Weights of a small image classifier: norm batchnorm.
Rows from block 4, named by matrix and row number. Rows with one number belong to one channel. Each number is 500 + 50 x the weight over its row's rms, rounded and kept within 0 to 999. All counts start at 0. Numbers have three digits each. After the name is the row's rms in percent of the matrix's.
# convs0: first 3x3 conv (model.blocks.4.convs.0.weight, 112x112x3x3), inputs 110-111, a 3x3 kernel for each
# convs1: second 3x3 conv (model.blocks.4.convs.1.weight, 112x112x3x3, transposed), outputs 110-111, a 3x3 kernel for each
convs0.0 103:527502499518503512456509519547552572546471485536492525
convs1.0 092:542497560456531481520494551484470446496492455538616530
convs0.1 103:454516490476546541560487505519488458483497472478464414
convs1.1 106:607571499572459443523511480528541507569542517544541484
convs0.2 101:442443490522537510514507473477543553510490503547488498
convs1.2 093:433498470549482515487502420549469494535505507479473464
convs0.3 104:507480451481484460470595542446487502493512559529490498
convs1.3 096:553540579480507528551513555518446479476488474441473466
convs0.4 100:514543587499544542494532554537545499508506487511485522
convs1.4 102:447435457434475478490492471481545577554545602503571480
convs0.5 104:544481488502486530400460518471453440458455461485462416
convs1.5 094:530454493545520548580487512480467467458478471495522414
convs0.6 102:529483436438493530476548542474485482550540565542486544
convs1.6 106:501473667558507542499463489461497497477507529536506526
convs0.7 100:547578503536530519542491509480499527511565571497496505
convs1.7 090:502537472520543405533469460500524544530519525558469496
convs0.8 101:569444569588559550501608527542505536541515520542517480
convs1.8 112:441457450429433560392400486430378407501495453547531603
convs0.9 103:504540596611531502468393437521523535514498524474479497
convs1.9 104:546477460508545511609604534559445566497564619516503565
convs0.10 106:544536550504526501460487521534520514551502473479540593
convs1.10 106:478458543489557512539518463494444469494488520542514517
convs0.11 102:550516478541487503499514520550522498505497492495481473
convs1.11 110:450485521478539521528450471483511575481493542504460440
convs0.12 101:555551482467501572461398438465448432457477482519511487
convs1.12 111:546550583563500506536556617541628607421438580489469581
convs0.13 102:507516559487476476443514422489527522468497489501507431
convs1.13 099:517514402618484388618510492550417568606453458456494545
convs0.14 102:456484439498420449559522502518492474549552524494541491
convs1.14 111:496454445490492414544463357414481585517468512405525523
convs0.15 101:533544535485488445466492493530538577452475492501543524
convs1.15 103:438440474535529467462438551472464557508455598479539494
convs0.16 102:536516506533487539503527523507473463480443434465471520
convs1.16 096:551510486531480455577497420454527518506519554441484455
convs0.17 100:478517512454463459510472487513541525521522481583543505
convs1.17 089:533458455516504484580579567452613599463534540479520562
convs0.18 097:526453457566506542529485499489523485529591487496535497
convs1.18 090:564523471468384384420454471672571478508557450450488465
convs0.19 100:451466472452525526529509485528528548535555514505515500
convs1.19 089:370453572538541542539504559568516521542551526466469596
convs0.20 099:488510544473508504505485426514526486525512483487511504
convs1.20 104:505505525456453506405521524492464491477535532492510498
convs0.21 096:493514538510424552522439510528515498535517550581542548
convs1.21 084:355542500418498482495548549557523517581540544419494517
convs0.22 099:440524530457500445444439440439492478404471535493480485
convs1.22 105:518458446543479483431482471494468449511421529541516433
convs0.23 103:481541470482493452472556517498526474477428444494468442
convs1.23 118:469584486524570569498515452565558602513525559501469458
convs0.24 105:500480501467514598553449466524471450523539509521547510
convs1.24 100:439468451557478471437509507506540502525520536438488527
convs0.25 106:490532510565471499539504495523497484472489493493503460
convs1.25 103:445518533422489522555534456499483401548514426520484491
convs0.26 105:500448448495498476446453451501475495515526525553539550
convs1.26 109:553575531500453474575468432496480515514459457436402411
convs0.27 097:503500434427439466550548501487499461534511456509494488
convs1.27 092:473469523458493456473481517624574485542525571508475556
convs0.28 098:491483431541527470512502516529503469531533431502572534
convs1.28 094:525508498394412452452395434578546484474531590484439529
convs0.29 101:482475470548470523540526504494529570483493538540506505
convs1.29 087:492395521474503500537533478589535502510493492439503495
convs0.30 094:503480495468450481458498451511471447555501494543533583
convs1.30 089:543439564402438392470395426534436578469501493445512517
convs0.31 102:487551540508489463493502489501533478489513490550521481
convs1.31 101:448396504422338464481452493517503536476537492440477437
convs0.32 101:532460501457470473427480526468465482532520483524474437
convs1.32 119:507519508528445592530528606517519572505440485533566463
convs0.33 097:430514498503538556538523606537522450530522464476493507
convs1.33 109:562474529433488474352506455524506453509482490453393438
convs0.34 102:513495529462513592458473476476505496498526497518506485
convs1.34 108:542543504569558476485542552487521518450467530435416412
convs0.35 099:532502429468538469481482451528447440533506490517501474
convs1.35 094:449488492487492512546545564530499583506456477531538526
convs0.36 098:478554468526468485529506575489526517492514543493502535
convs1.36 097:486449512455414511423489497528476435550553442500474458
convs0.37 100:532477493570498528546540515533527479517489463474435457
convs1.37 112:474453467436507521497434567590450460484449420466405445
convs0.38 100:485509594466493502437467395481478490512495464542527479
convs1.38 110:470464485431434516403458559531521497494509555533444476
convs0.39 099:494523509510500477578467482539482527551482482501506472
convs1.39 123:463475405387470408430493462445346476411458459424460497
convs0.40 097:474523495552504468564562528515488545519520538507492522
convs1.40 105:500426368502451491362473530457463480513516412470487457
convs0.41 095:522535518543547476473489454481440409532519457499457412
convs1.41 083:450457604483501522505558603544503594540559540455388518
convs0.42 101:551533479511552545449500504488485479520473517474453544
convs1.42 113:450503501461470440476456489456434416433462455467473473
convs0.43 099:442482428528556512543569564467484536545535540465496484
convs1.43 082:496495499481463530622624521496560547517516507529513505
convs0.44 100:544513537528540498457545522479487449459478454437431443
convs1.44 083:540502513541551493529538474420513556441529511474526538
convs0.45 099:440466464453460509461451478567538502508516546485528532
convs1.45 096:607550476494461540441508445463489503501473455427550488
convs0.46 096:502507531484538559521506509463405399534514531560496456
convs1.46 107:467505535466485453519471435430453494481477527447508592
convs0.47 102:539498488519495494462504438495538530467521532460492495
convs1.47 096:532553552492514501494448406567484507513469542495507536
convs0.48 102:469479558541491463502546524548530517530497495552532513
convs1.48 108:396474459462443397504514485461488485505450464495589418
convs0.49 099:453514522455524518457517496461499537509483519515491506
convs1.49 091:496536622453527532500499492513507515528523599554543568
convs0.50 096:539496524476551537488498520504499452512505476495467463
convs1.50 092:444459469518496527476516490489549509495487537486488493
convs0.51 103:472462494422494477495463449493517524554522546550524535
convs1.51 092:574555584514439446471496532436549416569509513473464501
convs0.52 101:481527504459506510482496519506538489454488493495542522
convs1.52 090:541538481488490512441406445425504525468469423464482493
convs0.53 096:450585508542535569464540528463491474490508492476449489
convs1.53 088:446419471545467504502495608483591580503493454487533521
convs0.54 102:467547562477527576515494479536501546529531561509542529
convs1.54 108:443455521411472493474508454446491507465546537521477491
convs0.55 100:499582483435537454524502486502506532460499501481499532
convs1.55 091:496497432548451556524518564480547512478596609522520489
convs0.56 099:459534483590474509536494549510490477510530508592565465
convs1.56 089:488414487512451472557482542418447496425420417436505475
convs0.57 100:496427490539521535370522545516554545450511552487475524
convs1.57 094:499487529580518548479539584504525484535542541438437542
convs0.58 098:518518542546536409513540474473461511455476498451477487
convs1.58 075:501508395461568376525442559530561584580472542534523519
convs0.59 096:506572518479476510538507488464495475486445485544549519
convs1.59 098:489460443465501538512534546561552456498465387590485514
convs0.60 101:440514509470457543438498555545473447496511506514508487
convs1.60 117:532578490473529529593542463508468567434449524450485540
convs0.61 101:520513552480511470502440534526493480479457451484493472
convs1.61 107:498495448526398455460465420497519453519549501488477444
convs0.62 103:524549535534548404521524493466486518470517506503494489
convs1.62 114:391376453474520473474515562469488437458532488537516461
convs0.63 097:495509475529535517484586565467474489500442475572453478
convs1.63 095:515591530442495500507476501509407488464476432540484560
convs0.64 103:542575514472520521513564549474528516518532542498474508
convs1.64 094:412425502484524535547524524552512410518475401547549489
convs0.65 104:489408443545541540430486498457478466509511504542544538
convs1.65 104:469483522534554371502501473549370454530528590467541472
convs0.66 105:483491479521495473494561551448425474457497525485543513
convs1.66 104:515546525448360442568464456554589571507498538538557509
convs0.67 097:483486546517519493465510490484522613489487495443493481
convs1.67 112:564468524546511499469528575481419410454461448463443405
convs0.68 094:485525562538512510466498563541533500573519508510485508
convs1.68 086:511472452588532464541523477604604599550611589567560532
convs0.69 101:465471466549506533463591542439419442474451444479456470
convs1.69 089:594540550486534397522545440540547617529455461510473487
convs0.70 101:569586558529525477411470475514521556514515518492499534
convs1.70 113:422444484431510467512468458474523508451499546491501495
convs0.71 103:520475449510591532505570473566536469559523447547489451
convs1.71 111:552527521491480526449550481495529531546549514501500503
convs0.72 101:500481475573537497549527520543551531541485480525472439
convs1.72 091:556471556438505574619629655439479474500543520476601480
convs0.73 105:470448448606513508540491453437450483532479441499502474
convs1.73 106:527457497568446485548568513559475476417645546499456536
convs0.74 099:485500494568549533448502503461445496495507543563550536
convs1.74 105:412453391468447415505432464551510450483455468475472551
convs0.75 097:477495515540512540535476533480500497513514495483498465
convs1.75 092:401457461495490502530525634473481453499536549484571457
convs0.76 098:541607547485485518508553493468473506546497507469446450
convs1.76 094:492509548476500593436532464510371496557546507526510442
convs0.77 099:458493466488476486543483546492475438506488482525531495
convs1.77 084:528505518549492493634567482495529532502449497421469473
convs0.78 101:523500482521542469505540527495547504497550529548533555
convs1.78 122:502476478452499443499454554427428506515470525531530457
convs0.79 096:477532478508465493474380465507460517498505487504516507
convs1.79 105:704527554607529488512508513505550508511502475487514581
convs0.80 099:415465447500478484418486525457480502487488530447480479
convs1.80 085:526523585584569471509539505521536555538492474543531465
convs0.81 097:480498457486469476467458404437432497464489491522500453
convs1.81 097:499451495520464497526587562461461540515550593534503557
convs0.82 095:509508559545530503514529510455522526528553525572595531
convs1.82 090:420456373485460376498493433553557509471492523377452496
convs0.83 099:420532514472475499542444550500489479500495476465422488
convs1.83 099:436438462463466490526561497397493492456477494488498454
convs0.84 102:535522536535460601469444559512501503488485525478524483
convs1.84 114:426550571421501471459512451463435396486550455535485422
convs0.85 105:478469556560538506465551527558531452536504466534510482
convs1.85 099:480512512474437543522564567440467481487445400559600486
convs0.86 103:480426531513532617513527471507501523481524537531547527
convs1.86 088:453562412526575499491528532422504491504465508466516556
convs0.87 100:483449555546501632463528465457531509547514507508483528
convs1.87 101:377570431444515517391515536608449475531586522499460464
convs0.88 099:550558463526580491504506546541515517476513551431445544
convs1.88 120:513493535451529639441502477499466448530452434537479352
convs0.89 093:484495492483531517594571485497514572509550532523513491
convs1.89 081:537536587442534509448483501548540515537590632497524475
convs0.90 103:523447456496475453527516500556527490575527462558514535
convs1.90 089:555590502470463459548613615437396457456544431589617507
convs0.91 099:487543523476478483462476486472481514524498502554534498
convs1.91 112:463498461427445450508481496502540541517491470511480562
convs0.92 102:497597413496506552544503561508489530560513466496425471
convs1.92 092:471456511393495465509529433473493468479512445435481455
convs0.93 098:445453480507472474599484506499499481529513459474487446
convs1.93 089:507435495522443423509486517442576504476496553440481528
convs0.94 094:438401471452554496543559542506507528502518572511504485
convs1.94 097:532500438536432489584525442449478512445496475361500558
convs0.95 097:562511468480505470483483504463477462474485499466498479
convs1.95 090:429537657535551582651497478455563438530550470524542465
convs0.96 096:529481530467475489460474460517499542468528612444524575
convs1.96 081:594408543525429496510500515478440425477484427482493433
convs0.97 100:474435466465506467472492484455482481453472464395439472
convs1.97 087:476483416431392454496569516518459439420385408446484427
convs0.98 102:530505499517529522550524467506475479535500506510484497
convs1.98 113:488443467451522509458514412489571470536595462540541534
convs0.99 103:483501456551467505572582455502481481450476498528493471
convs1.99 108:496536563477525494525558491504525557534544525558476543
convs0.100 099:517469501534485516486499451420486473439510547534574571
convs1.100 104:487483617514475537530543443552540492515544557546518568
convs0.101 100:499487518482457474529502511566537537511501504513538571
convs1.101 109:491448443499480489533527491457441456451463498496489439
convs0.102 101:482476501444461474494554497499516534505466445513469472
convs1.102 105:461532599517522573420408491529507484584487438522524419
convs0.103 096:495579511493498465605515487512557510533536493541550549
convs1.103 110:494477528481408502522414523451446551455464528415410489
convs0.104 099:486405613480502466473463485500532559511547562489526518
convs1.104 100:409527480492509489443562538461433474470476508576484473
convs0.105 100:517522497433443476539538491467475459498509507470478471
convs1.105 097:543459500502445447412424452570511509467565544461455561
convs0.106 098:450477476501460447476508533504562525556552523503501522
convs1.106 099:422407405444383445518488537385462503456514475502455490
convs0.107 103:556435553530489446453553456518499482478479505464506482
convs1.107 113:468482497431450558478406544521480418501437476503533493
convs0.108 098:537532496512547563553572520497551498447501541493507526
convs1.108 102:546499437539469398423503389439482546482518536443581566
convs0.109 097:499481454493487494476464394470461499491514499532544523
convs1.109 083:541484425469382437518428522373417452452464515428479464
convs0.110 099:507494492497563466462469433482484515410494545430513504
convs1.110 100:428443526481440459526497512581456548445455509515544483
convs0.111 098:586557442514491514464463437538552507487501472487460442
convs1.111 104:429489501484487496630552506410445421546467500530433380