{
  "dataset": "retinal OCT scans (Kermany 2017)",
  "targets": ["finding"],
  "arch": "resnet",
  "norm": "batchnorm",
  "stem": "single",
  "avg_pool_shortcut": false,
  "widths": [64, 112, 192],
  "loss": "cross_entropy",
  "optimizer": "muon",
  "momentum": 0.95,
  "adamw_lr_other_params": 0.0014,
  "batch_size": 128,
  "lr_schedule": "cosine",
  "warmup_steps": 1350
}
Rows from block 6 of a small image classifier, named by matrix and row number. Rows with one number belong to one channel. Each number is 128 + 24 x the weight over its row's rms, rounded and kept within 0 to 255. All counts start at 0. Numbers have three digits each.
Before each channel's rows are labels from the 100 images, of 14976, where the channel reaches its highest value: "top examples" is what is common among them. Only what is clearly more common there than usual is listed. The data: retinal OCT scans (Kermany 2017).
# convs0: first 3x3 conv, stride 2 (model.blocks.6.convs.0.weight, 192x112x3x3, each kernel summed), inputs 56-111
# convs1: second 3x3 conv (model.blocks.6.convs.1.weight, 192x192x3x3, transposed, each kernel summed), outputs 48-95

top examples: finding: diabetic macular edema
convs0.31:109115106125145116110124147142063127106123119138129133155112150118141135136157132123124107138126152173101097109135092098125089151128152127152230114134111133113065095075
convs1.31:104118121087117132161101125107114151081136111113107151122112131110111114086131131103131112114110119122159123105113107087109124114118147114194155

top examples: finding: diabetic macular edema
convs0.90:113154095112121070107116146135134124110133129114060070113094125146126143156107104116145166152166136120110130090086152105132100076150118165143150103119123114141117125119
convs1.90:122100116124100174155105110148125129083142121186115118114116133122124122145144103079106114122163123053135143133154144161097131143109138151129129

top examples: finding: normal
convs0.81:091181127105111156120067119109116151135116122130133158127157105100128108106091128151150180133110155077143124144139095119094112145120134128142118125095107165160112155150
convs1.81:117100122114126149131161092116130119132094139124143114108150168104150164123118114131115131130140133154096125139133145142187130163111122155195125

top examples: finding: choroidal neovascularization
convs0.95:089134123129140155172101131085192119100118139124095149129149119142110121113120167118115104112086105145135180097142099108134138123145127146095159120131127143073147133119
convs1.95:085147120101125139157086132106142140093113160113140130104117117115152112154190121105147130102101109101128133138136111137150124142079127117108107

top examples: finding: choroidal neovascularization; finding: diabetic macular edema
convs0.106:146093116152145111165161091124129171126121121129082111144166132115126116118115085172117112135126115140161168125125104126141133155143115102140111127108152097091114088117
convs1.106:161173122119127127127122184127107138143105142188092092131110104112139153137103125124116125132111134098090137153124145116128168138116134139147100

top examples: finding: diabetic macular edema
convs0.164:137111138133114106080116102150095139115159094099158125147073118105159153112107149121091106131122123166146108106141117123076177105082122102091136094124135111129146115141
convs1.164:126097115116149099126112103108143120119087080148058136150130139133128146126121119147114134140138145162143112148098096148104179143132184099108146

top examples: finding: choroidal neovascularization
convs0.20:130120123165140100139112117106100130115156123166104126120171102087095122129127125108127121102135097106093143134116083106190129085121150175129129130154180118147141136145
convs1.20:117133114151147114067145136129106131136135141135107155132122118109103092091139086160149100171155135108128129175132113141111107162147127157094132

top examples: finding: choroidal neovascularization
convs0.74:159109142132145130115098110143120134093119156116159124112132094103089107106148137110142090090140091096123129099131126141200136098105083147168144109082161126128121137100
convs1.74:113174146152170139100148147150124123139115143128121127174124164137119109082106106152127123173125135124116133163090097149150167152115122120087128

top examples: finding: choroidal neovascularization
convs0.116:103106161057106170127107115100063124179157135151087128107142134166111134133146132176119137110155111128124108139120105104089110090156128144164110126128162168154133144099
convs1.116:159129115149149140142086113175134121119148145143146165117083127096129129111155148100134141136143140103136119144132083163132068116096144099123117

top examples: finding: diabetic macular edema
convs0.82:131141142128118131088095114082152080149152137137113132123110087168117080094121146162125124140159146110136138115137135104129109118170078112165091141111132115145130111115
convs1.82:155106121100113140122130114146137120116096113071129123120140130162139098180137095130136127102126112150099126148158105169154103134099206128092122

top examples: finding: choroidal neovascularization
convs0.0:133105135095136126100139149138102122185139133152120134100081140122091128146127142109107108140123126129163102135130159114113119146090108112152138138138126111089180145108
convs1.0:119144135106083090173155156112119168111103177153133133147116134119152171120150139135122084126119120169081145136114103154130120121130163107123149

top examples: finding: normal
convs0.22:133162140176143095079133094071136165106142130126138125160098093108124106090111126111128136139128157127084161152117132109135095146119152101150122114115149108093082089132
convs1.22:149168122107102119133132121150163125101071101148134126173138165152092147103098163162140100131139124130083145140157136152141152127123168146203113

top examples: finding: choroidal neovascularization
convs0.75:100128104111089125120122160157161132126148131123123111093159148069156149119134150151099158126112100104134155114147108131168148151095143111164168129093160127107095151151
convs1.75:122103132132119118098124123104142119106077139137152160162138082160085116107072127152075145117039126146104109192120121088134132164094162127154129

top examples: finding: choroidal neovascularization
convs0.174:149085134127159093131122138123145108148142120141105165125121125107121124100118154091121100141109107202111124126134110096100098101085095099087134116126168116108101143128
convs1.174:116156091120155106093121142068129124105141120094105117127119180110115127111120101134118144170087115126144154133114111184123137160055138126100143

top examples: finding: normal
convs0.118:147138213169132118116094136116095117125118163158153174119078096122149115101126116162105148132152158132119096139114110100121124117107132157129127104124129140099114108114
convs1.118:109103108120100140118122103126115115102092141106147137127139145103121128115124106091133109093081104143127153134175133158148153116140098159173128

top examples: finding: diabetic macular edema
convs0.52:205135080146125101090141130152143120132115119146149161111100153123102126147108142139134136145142136118087150122126104108150122094151130121091146130156107142113098111123
convs1.52:156125108145110098139114105103167103120139095126107092109102139130139142124099091166088137144081114161084123075138134153119124135131121142157123

top examples: finding: diabetic macular edema
convs0.162:152100174098095121135096145151129155171181146124130166091138111110141144130128111152113138104150097104128150114108149168149130142107140117161152131153123124093124118136
convs1.162:179121139099101118119115135100134162126114165106110154182105112087102128119128152144126089127040089159129122108142167105096129142155101156148146

top examples: finding: choroidal neovascularization
convs0.170:126117134141112172158094140153122117139116153158152140117118106091152138152125098138121125123140128106094164095098159097129101164115135145170168141181116118131113128092
convs1.170:160135153096148140153105118073169121131123107114097120130136121118179135120156107133097117154085164144137118166093130180089102129154151115135116

top examples: finding: choroidal neovascularization; finding: diabetic macular edema
convs0.110:128116164112133095131134136146116158148187109143128141106142118086143157112136087150099156130168114117160168092119119149109132091149111129164098108129086094147141102091
convs1.110:182108120107120081134137115081154155126143112157080126151101104113141105088145081135142112158108160123109134109131128094094141128134140135147106

top examples: finding: normal
convs0.36:141126109115146110144119119132148175139096134144176130121137152081133122104167099129109126129109137069146113143142060128134117142106123118150154117112074140153102148167
convs1.36:116093125125097120120135098134135142103146127106138131124126111149131159140117117143094142135141132104124138160151145145179140098133095121170165

top examples: finding: diabetic macular edema
convs0.38:151099112145128126088146162129130120104119161094135097147083164101155139105128111119126120126109111109063103097146097085154151143186126126107096136116159099104126112159
convs1.38:158124128099091103111120169067127128132091119136130110125134137115141189117131120122141130155078163179116127149110137136140127111071142135147101

top examples: finding: diabetic macular edema
convs0.154:123097128125116087090128114168103135123140101094124122107155128130128160117101095162101133103124138115144170118123136160179134108125147149110132122157092107101099130103
convs1.154:152137104126096123131084146134152163136125127119102138149107154155084146143090094140082171167128130085084140100150131097140198083147113122134149

top examples: finding: diabetic macular edema
convs0.99:129098153125123108146105134086120148136123101129064124142128140116114133162169105116114140144127099135126114157104122091148092185112124141109089112107113076132117132111
convs1.99:064146079102101136141157141095145178152091146132088130148105159111145117151128131148098143091096128120145128182116152120125101138115138142117129

top examples: finding: diabetic macular edema
convs0.127:152119082094124106170123124102119130118125151102099127147108130111162149109120092152156117096088075151115127134127135128139108167118103102131120152132184102125098117130
convs1.127:133116124107117147113147139109112152141110111126143097111106104148133124142116132161098135162173161182107125133146146119174100139081211135133091

top examples: finding: diabetic macular edema
convs0.148:151107145143137111158157103169107142131122107110133156137079171140129112074123138140108157111153133112140187107123112108134110107128178161087085129103134110079126071147
convs1.148:169118171145070131163120122136142142146097109094122136115131161134094139144136151109147169134117089107105121094139131120169164103144148157114084

top examples: finding: choroidal neovascularization; finding: diabetic macular edema
convs0.14:140135097129122086133100105122142147151096097113098140136096114132089129122120131189114094120108149119147095108167123081123113136131109109180126111149106143092131091139
convs1.14:121099111139148134115144122165083137145106153133099119143129117071170168082100114086116108121168104131076137157134144144184107116098155089109088

top examples: finding: choroidal neovascularization; finding: drusen
convs0.24:107128132153126206096115123152126145108121100127131083103134111120104160174128126164085149143101106144144103104131151139134110177082109139115086116159162146091132120096
convs1.24:120197159178174122144115129150128118132098134125126136123171123095145130152101141096119102146112124111131144115154095141077126110125111054121129

top examples: finding: choroidal neovascularization; finding: diabetic macular edema
convs0.143:122139151094136136131093095165161101103129115140086140097145077144098161132098174085119087136146119115115103134089118099099092098143120151109121125132079128139118108099
convs1.143:133163140155148121152105154180095148070190126120107167118130131106150145164181119104134112094121090103140149120156102155111135141158078121121127

top examples: finding: drusen
convs0.167:095138119136132136089126127126097109119147127117143118096096138170129097087083114146091090146179125126130107111117156108119120134091153165139090127103099161100149150081
convs1.167:181145137099156122141133133158151136129126162142132127124109136110149117112108132088154130171169121155142135145151162144100101125117123097099106

top examples: finding: choroidal neovascularization; finding: diabetic macular edema
convs0.64:137130118112120130156109137125193153132138131098124114154092139095159159094133120104130138137126101139097113145105119100143123148160160094135089122132220152126119115128
convs1.64:116125126108130115103109160025110126141089116105137103134121076120173189104108159113106098155076171160116155142123106154143122112083142114124111

top examples: finding: choroidal neovascularization
convs0.68:106101119125118110091079105114107147158159146088132070145099119137113156122123090150147115105108105112089137141150142135165099143132119113183125122116111130161103125090
convs1.68:130130128157132154130083144172080172116132155108143098121168110125101175095134154135119133136158120108181140103163136127096120139146161135136134

top examples: finding: normal
convs0.85:129121182120114112184093139109082155132131137124112170098139118134102116111132133152129101116132132102145081144094128136064124097114086107093118118140133137129115117107
convs1.85:097086136115078142124147142103134159137127108165137126135165151140110119158159150166135130126146090162141131134131189121123164128091083135102121

top examples: finding: normal
convs0.140:125124105146144110071116114133134144126104134142133167141100080111172049156139125103076143107094113129089097099096120136154147138121144138110189124129128172141131170144
convs1.140:141125098136110109146118098161157105105138123123112107126142157104159120110096141144151121159123111150152145105104146138149127127137095119145123

top examples: finding: choroidal neovascularization
convs0.44:161089106122140140155118119099073114167145117149131109112120130137150156144136148151147129156189090115104140154090098157155108126102089154126108096107140122165142116128
convs1.44:122124141095121145119110117183120115167123163151159131105124104069146148130154146122118133163158130075189142113112117101084118130116120133132125

top examples: finding: normal
convs0.77:129142136108106139125099099154068140136117094154130206154160094115146109113138152113076098093113111117112083128123146172136135141121118169099147077138131155147139142136
convs1.77:088121098107130139136128098145150127131128107147136135151079160125144113117146158123172105127104082154153112121118140147131160118124159164107126

top examples: finding: normal
convs0.23:102113130132160131118125123120104191156144143103151155184133158120134110141152122113132178145154149096171121113145111125122124150153169105113168101130101153145105111163
convs1.23:136131115129109107134126098123123120113107124138149129087132112115137172142132111181128136111131131130101114139163168167146159079126121107161134

top examples: finding: diabetic macular edema
convs0.40:088137141122104135151123138114165120121133134129144140114102141096120115124143140144110149103126109081096149153136102160125144141109192166108168117114103131068096137100
convs1.40:114104133109135114132119107081155154130123147151150155133086152154102120126144125139137159134130142156116121146123130113096144098133074133171139

top examples: finding: choroidal neovascularization; finding: drusen
convs0.42:098122110107113115151154142138094085130097121130118118097168127120113123112077136092116110112118130121108105088110126121087090137172160138114111070173114140114112107113
convs1.42:136143105109126124153097125113105136100179148119100124118125115100115127120132149101172064140127151147156085093139114121123129131149134076132119

top examples: finding: diabetic macular edema
convs0.43:117136139124129135142152121112118100142162110112095144130137131097133117117148140115115087073106125126095112137144106114118150130109101115108096123121129109183134123114
convs1.43:141088103096102146158150110128093097111119105107119136132125108171106147157089151128132125112154124119124153156134119096118102091089137105090141

top examples: finding: choroidal neovascularization
convs0.135:135118121144132096135107112117121144131174119145158150128115120159097147131135114133141106061131112105132135105138132111184142097118129140140131116147150124125153150128
convs1.135:100160157123127121101141129144119155117151113076117142137153135134185106095135143100135125162113103119128141165118121160095113110146152112136116

top examples: finding: choroidal neovascularization
convs0.158:115134117155133151113095134111141101081117142119147113156072127098125145097120160143082114134113150129138125131142129118125073135097128136116124141145174161133128157132
convs1.158:115159101114160111089125107132146124126144120111125138173132120126165154110146142172113089144103140125119137180111137118118119113112149122133102

top examples: finding: choroidal neovascularization
convs0.181:120131130136084123088149109112122145120146112156129143132135107108132143098123124190149130102115113115150151129170128152103111150095092110162101110150147128089121102094
convs1.181:122128139142136101140138114142142165140123149098155136123136136122156115175118148123155059116087106113139128120165118126101132128098105093135127

top examples: finding: normal
convs0.59:078141145131120150158133127155180116138162125133152116132128107104174127136109131141096121161144141081146149156132112130096167134144140107110160121142098111107102142106
convs1.59:125091129082145136138103096163143091110167134151160094114170140082129133095141115084085121135154083122112156144077136147070115104155105144145130

top examples: finding: drusen
convs0.89:109067127142111156095130124083134177129122149088137118145114138156098109128130151111152117132103106126131075125145163153134107149079123110152098098116103198127118135107
convs1.89:102183086150141136161109089138154195132129155117161126153155136118131146112134151134127127101129126106119112112166112146078131114118130119124111

top examples: finding: normal
convs0.122:144150158152136110130086110106135137109171133134158115109088165146115113137151082092163119091127162111080098091122135132147131089153095103127093159094130101102116115080
convs1.122:152153168156152167136075108157149144063148127088127107131118135156101124106130095155111122133131129116148153164122108164150153128112145113094123

top examples: finding: choroidal neovascularization
convs0.60:112126132139095119100101138143199135155135102137163117132137130119136134120118139115118107079134123102140146100156120106092147108205097155138159121153137073147125105116
convs1.60:174152144115134100098134122108098076124138109119106085110146100149116105102099091113134142109123081149088128117142121119125154135139156136160126

top examples: finding: choroidal neovascularization
convs0.76:135129046121140116085112153100111144098114136116124141110127155078149113127125093120116088157101116105124094112153081127134106147137119132184131155123158116124055111134
convs1.76:134127129126116093135138129146140151110115144181103123106072154126119133122133117088119114116094109122149141148135126157164104155142213107129154

top examples: finding: diabetic macular edema
convs0.187:105123150096140142103125148128109135110159150138116178106167116147155086126158100150141163135099133122111114110121134152065077117089158117175136147128127064100120132130
convs1.187:153169148112105171123149145112119152110131099136103115153128111127094123160151134077138128101133089121104100135127130109107171103125150074167116

top examples: finding: choroidal neovascularization; finding: diabetic macular edema
convs0.146:113103134160138142116110123097149109151126114086188155135162139133117114124169122140148114129150141111132119100120144126166129149116119122187122129134148098107116146123
convs1.146:192158136159176179110177105086129148134168141109134150152127141100125127119132134150122118132117120132099137108177131159094101130111147157121127

top examples: finding: drusen
convs0.96:117166122106149109148106175095169124094130146148126128064099140107107134127133146089157097114168154130115097122155136092123105105104150147125101121131118132085130178128
convs1.96:075165156195104160131127148156158166136135121127154147163156104080132148121120126123162128143100089160154099125142142127118146162117128124129117

top examples: finding: normal
convs0.139:147115146184147109099117133093060131161073116127091116175099162162120108117152134099148121148139152126136121129110119092146120120133080153129080097111120140151157085117
convs1.139:135120086127140065141170145122097106087117162121121163112147159149095143124137141107117094097081128105093156120135140113114133078114135133099129

top examples: finding: normal
convs0.133:147112170139109146075118091151074103113131162173180142121120128122143134109114163124112150111104122118129152102104128131127149098116130109090142102130130159107127120125
convs1.133:103143128142134136138102091128169101119116107130105114150147187101138131116123132129157119124106100120106116062126122111144120077115145110136101

top examples: finding: choroidal neovascularization
convs0.120:137107147095149136110118104132118154088111144163174155138166116124122090188137126105159102131135119121113162109114111107135113107142086132108138140138094126154127143112
convs1.120:134117122100108154144127135180104108092131107149136127089142164071128110090148088087119096114137093072163087116119101135069128148125111138135094

top examples: finding: diabetic macular edema
convs0.4:177087111125093118141171172107131158107138080148167173156121168105109108142101119125153148106120139091156121075120139122110113091098127142109099134135109106083087110145
convs1.4:133060163162137134128110112137140121144150120102069136158151165110134122118122118189123163105133111129174136145120149109139129143153125096153102

top examples: finding: normal
convs0.56:069145142096126089074088140159099139108150096129155132137118134108147121127112163119065148100096129125125144104121139103158137134108148137145168139097153160155101145160
convs1.56:136139113129092144138150095156125104155146128203127135155088124136150098101090135156145111140127112130117113146109134152172166146105160139117141

top examples: finding: normal
convs0.87:140105100155107110069104108114125121136113113139155105153104112098140138133138095138133108155089083162111120098152133123169134079126092099152128120089132139137095150121
convs1.87:106110178164119135115116090146156105122059141140112096150119168099135168127101104115123103129144112115133113119116134133113178119125159117104147

top examples: finding: choroidal neovascularization
convs0.54:129089164134172109109147122131144105073119159109105102125098123128110109110174141157143106115109158119053162110135118103151126151108142133121157116185125108168105136081
convs1.54:119116142164116131110135110135082166157133128149148113156117071112114100109157142118132113130134148091113126106113113133118114161181129133156139

top examples: finding: diabetic macular edema
convs0.55:095154131131124123178131104150120115097152114129113101149155094153103128115118134144125139113118121169161137151174119111192111087144132170110146104138102127156140138114
convs1.55:097152135147135130136110153167129139178111105151110164130110084183134102139164129098084125108137125107133094126120118128144097093170099112141138

top examples: finding: diabetic macular edema
convs0.73:125118104109134132146154170128131150135140141108123090119119159116118143093120131186102080139122130107188099132165109126121119122110098111109141109125097104107121125097
convs1.73:068157114100111113116096130146117171087107182138147139147130095092163111130127124095094124130112154119115131136133116147133114130124132133138082

top examples: finding: choroidal neovascularization
convs0.69:132102122134129095115153142159117163144119159143144136113141065134132100092115121074126145132120165141151152075129140100135112132143135116106152110144077139155134098072
convs1.69:154136123106112144152142130094119143106116108130152096105127136129125127146164146077092109112104149103117138078126080136109126124195146114114104

top examples: finding: choroidal neovascularization
convs0.108:131094196096159173124129125146109087137182133157124134102124135152154112150151167156143092091150140113105151082143138163132118119116082145097102101102138116123119107119
convs1.108:126111144168128137135084122178116162099185123124154172088135144099169150139109128098113114124137086088174146129164111137092115114084165130118148

top examples: finding: choroidal neovascularization
convs0.136:090125186130130123089109170145105138111117148130118116081144145129150131142137151130137102127110108089122155110091128109139100126125131143089151124201108100104182146132
convs1.136:117098103084113065138107136094133131131087105114138136176127135144121085126128167156139114132134128085141142153138124105057140113140115132124144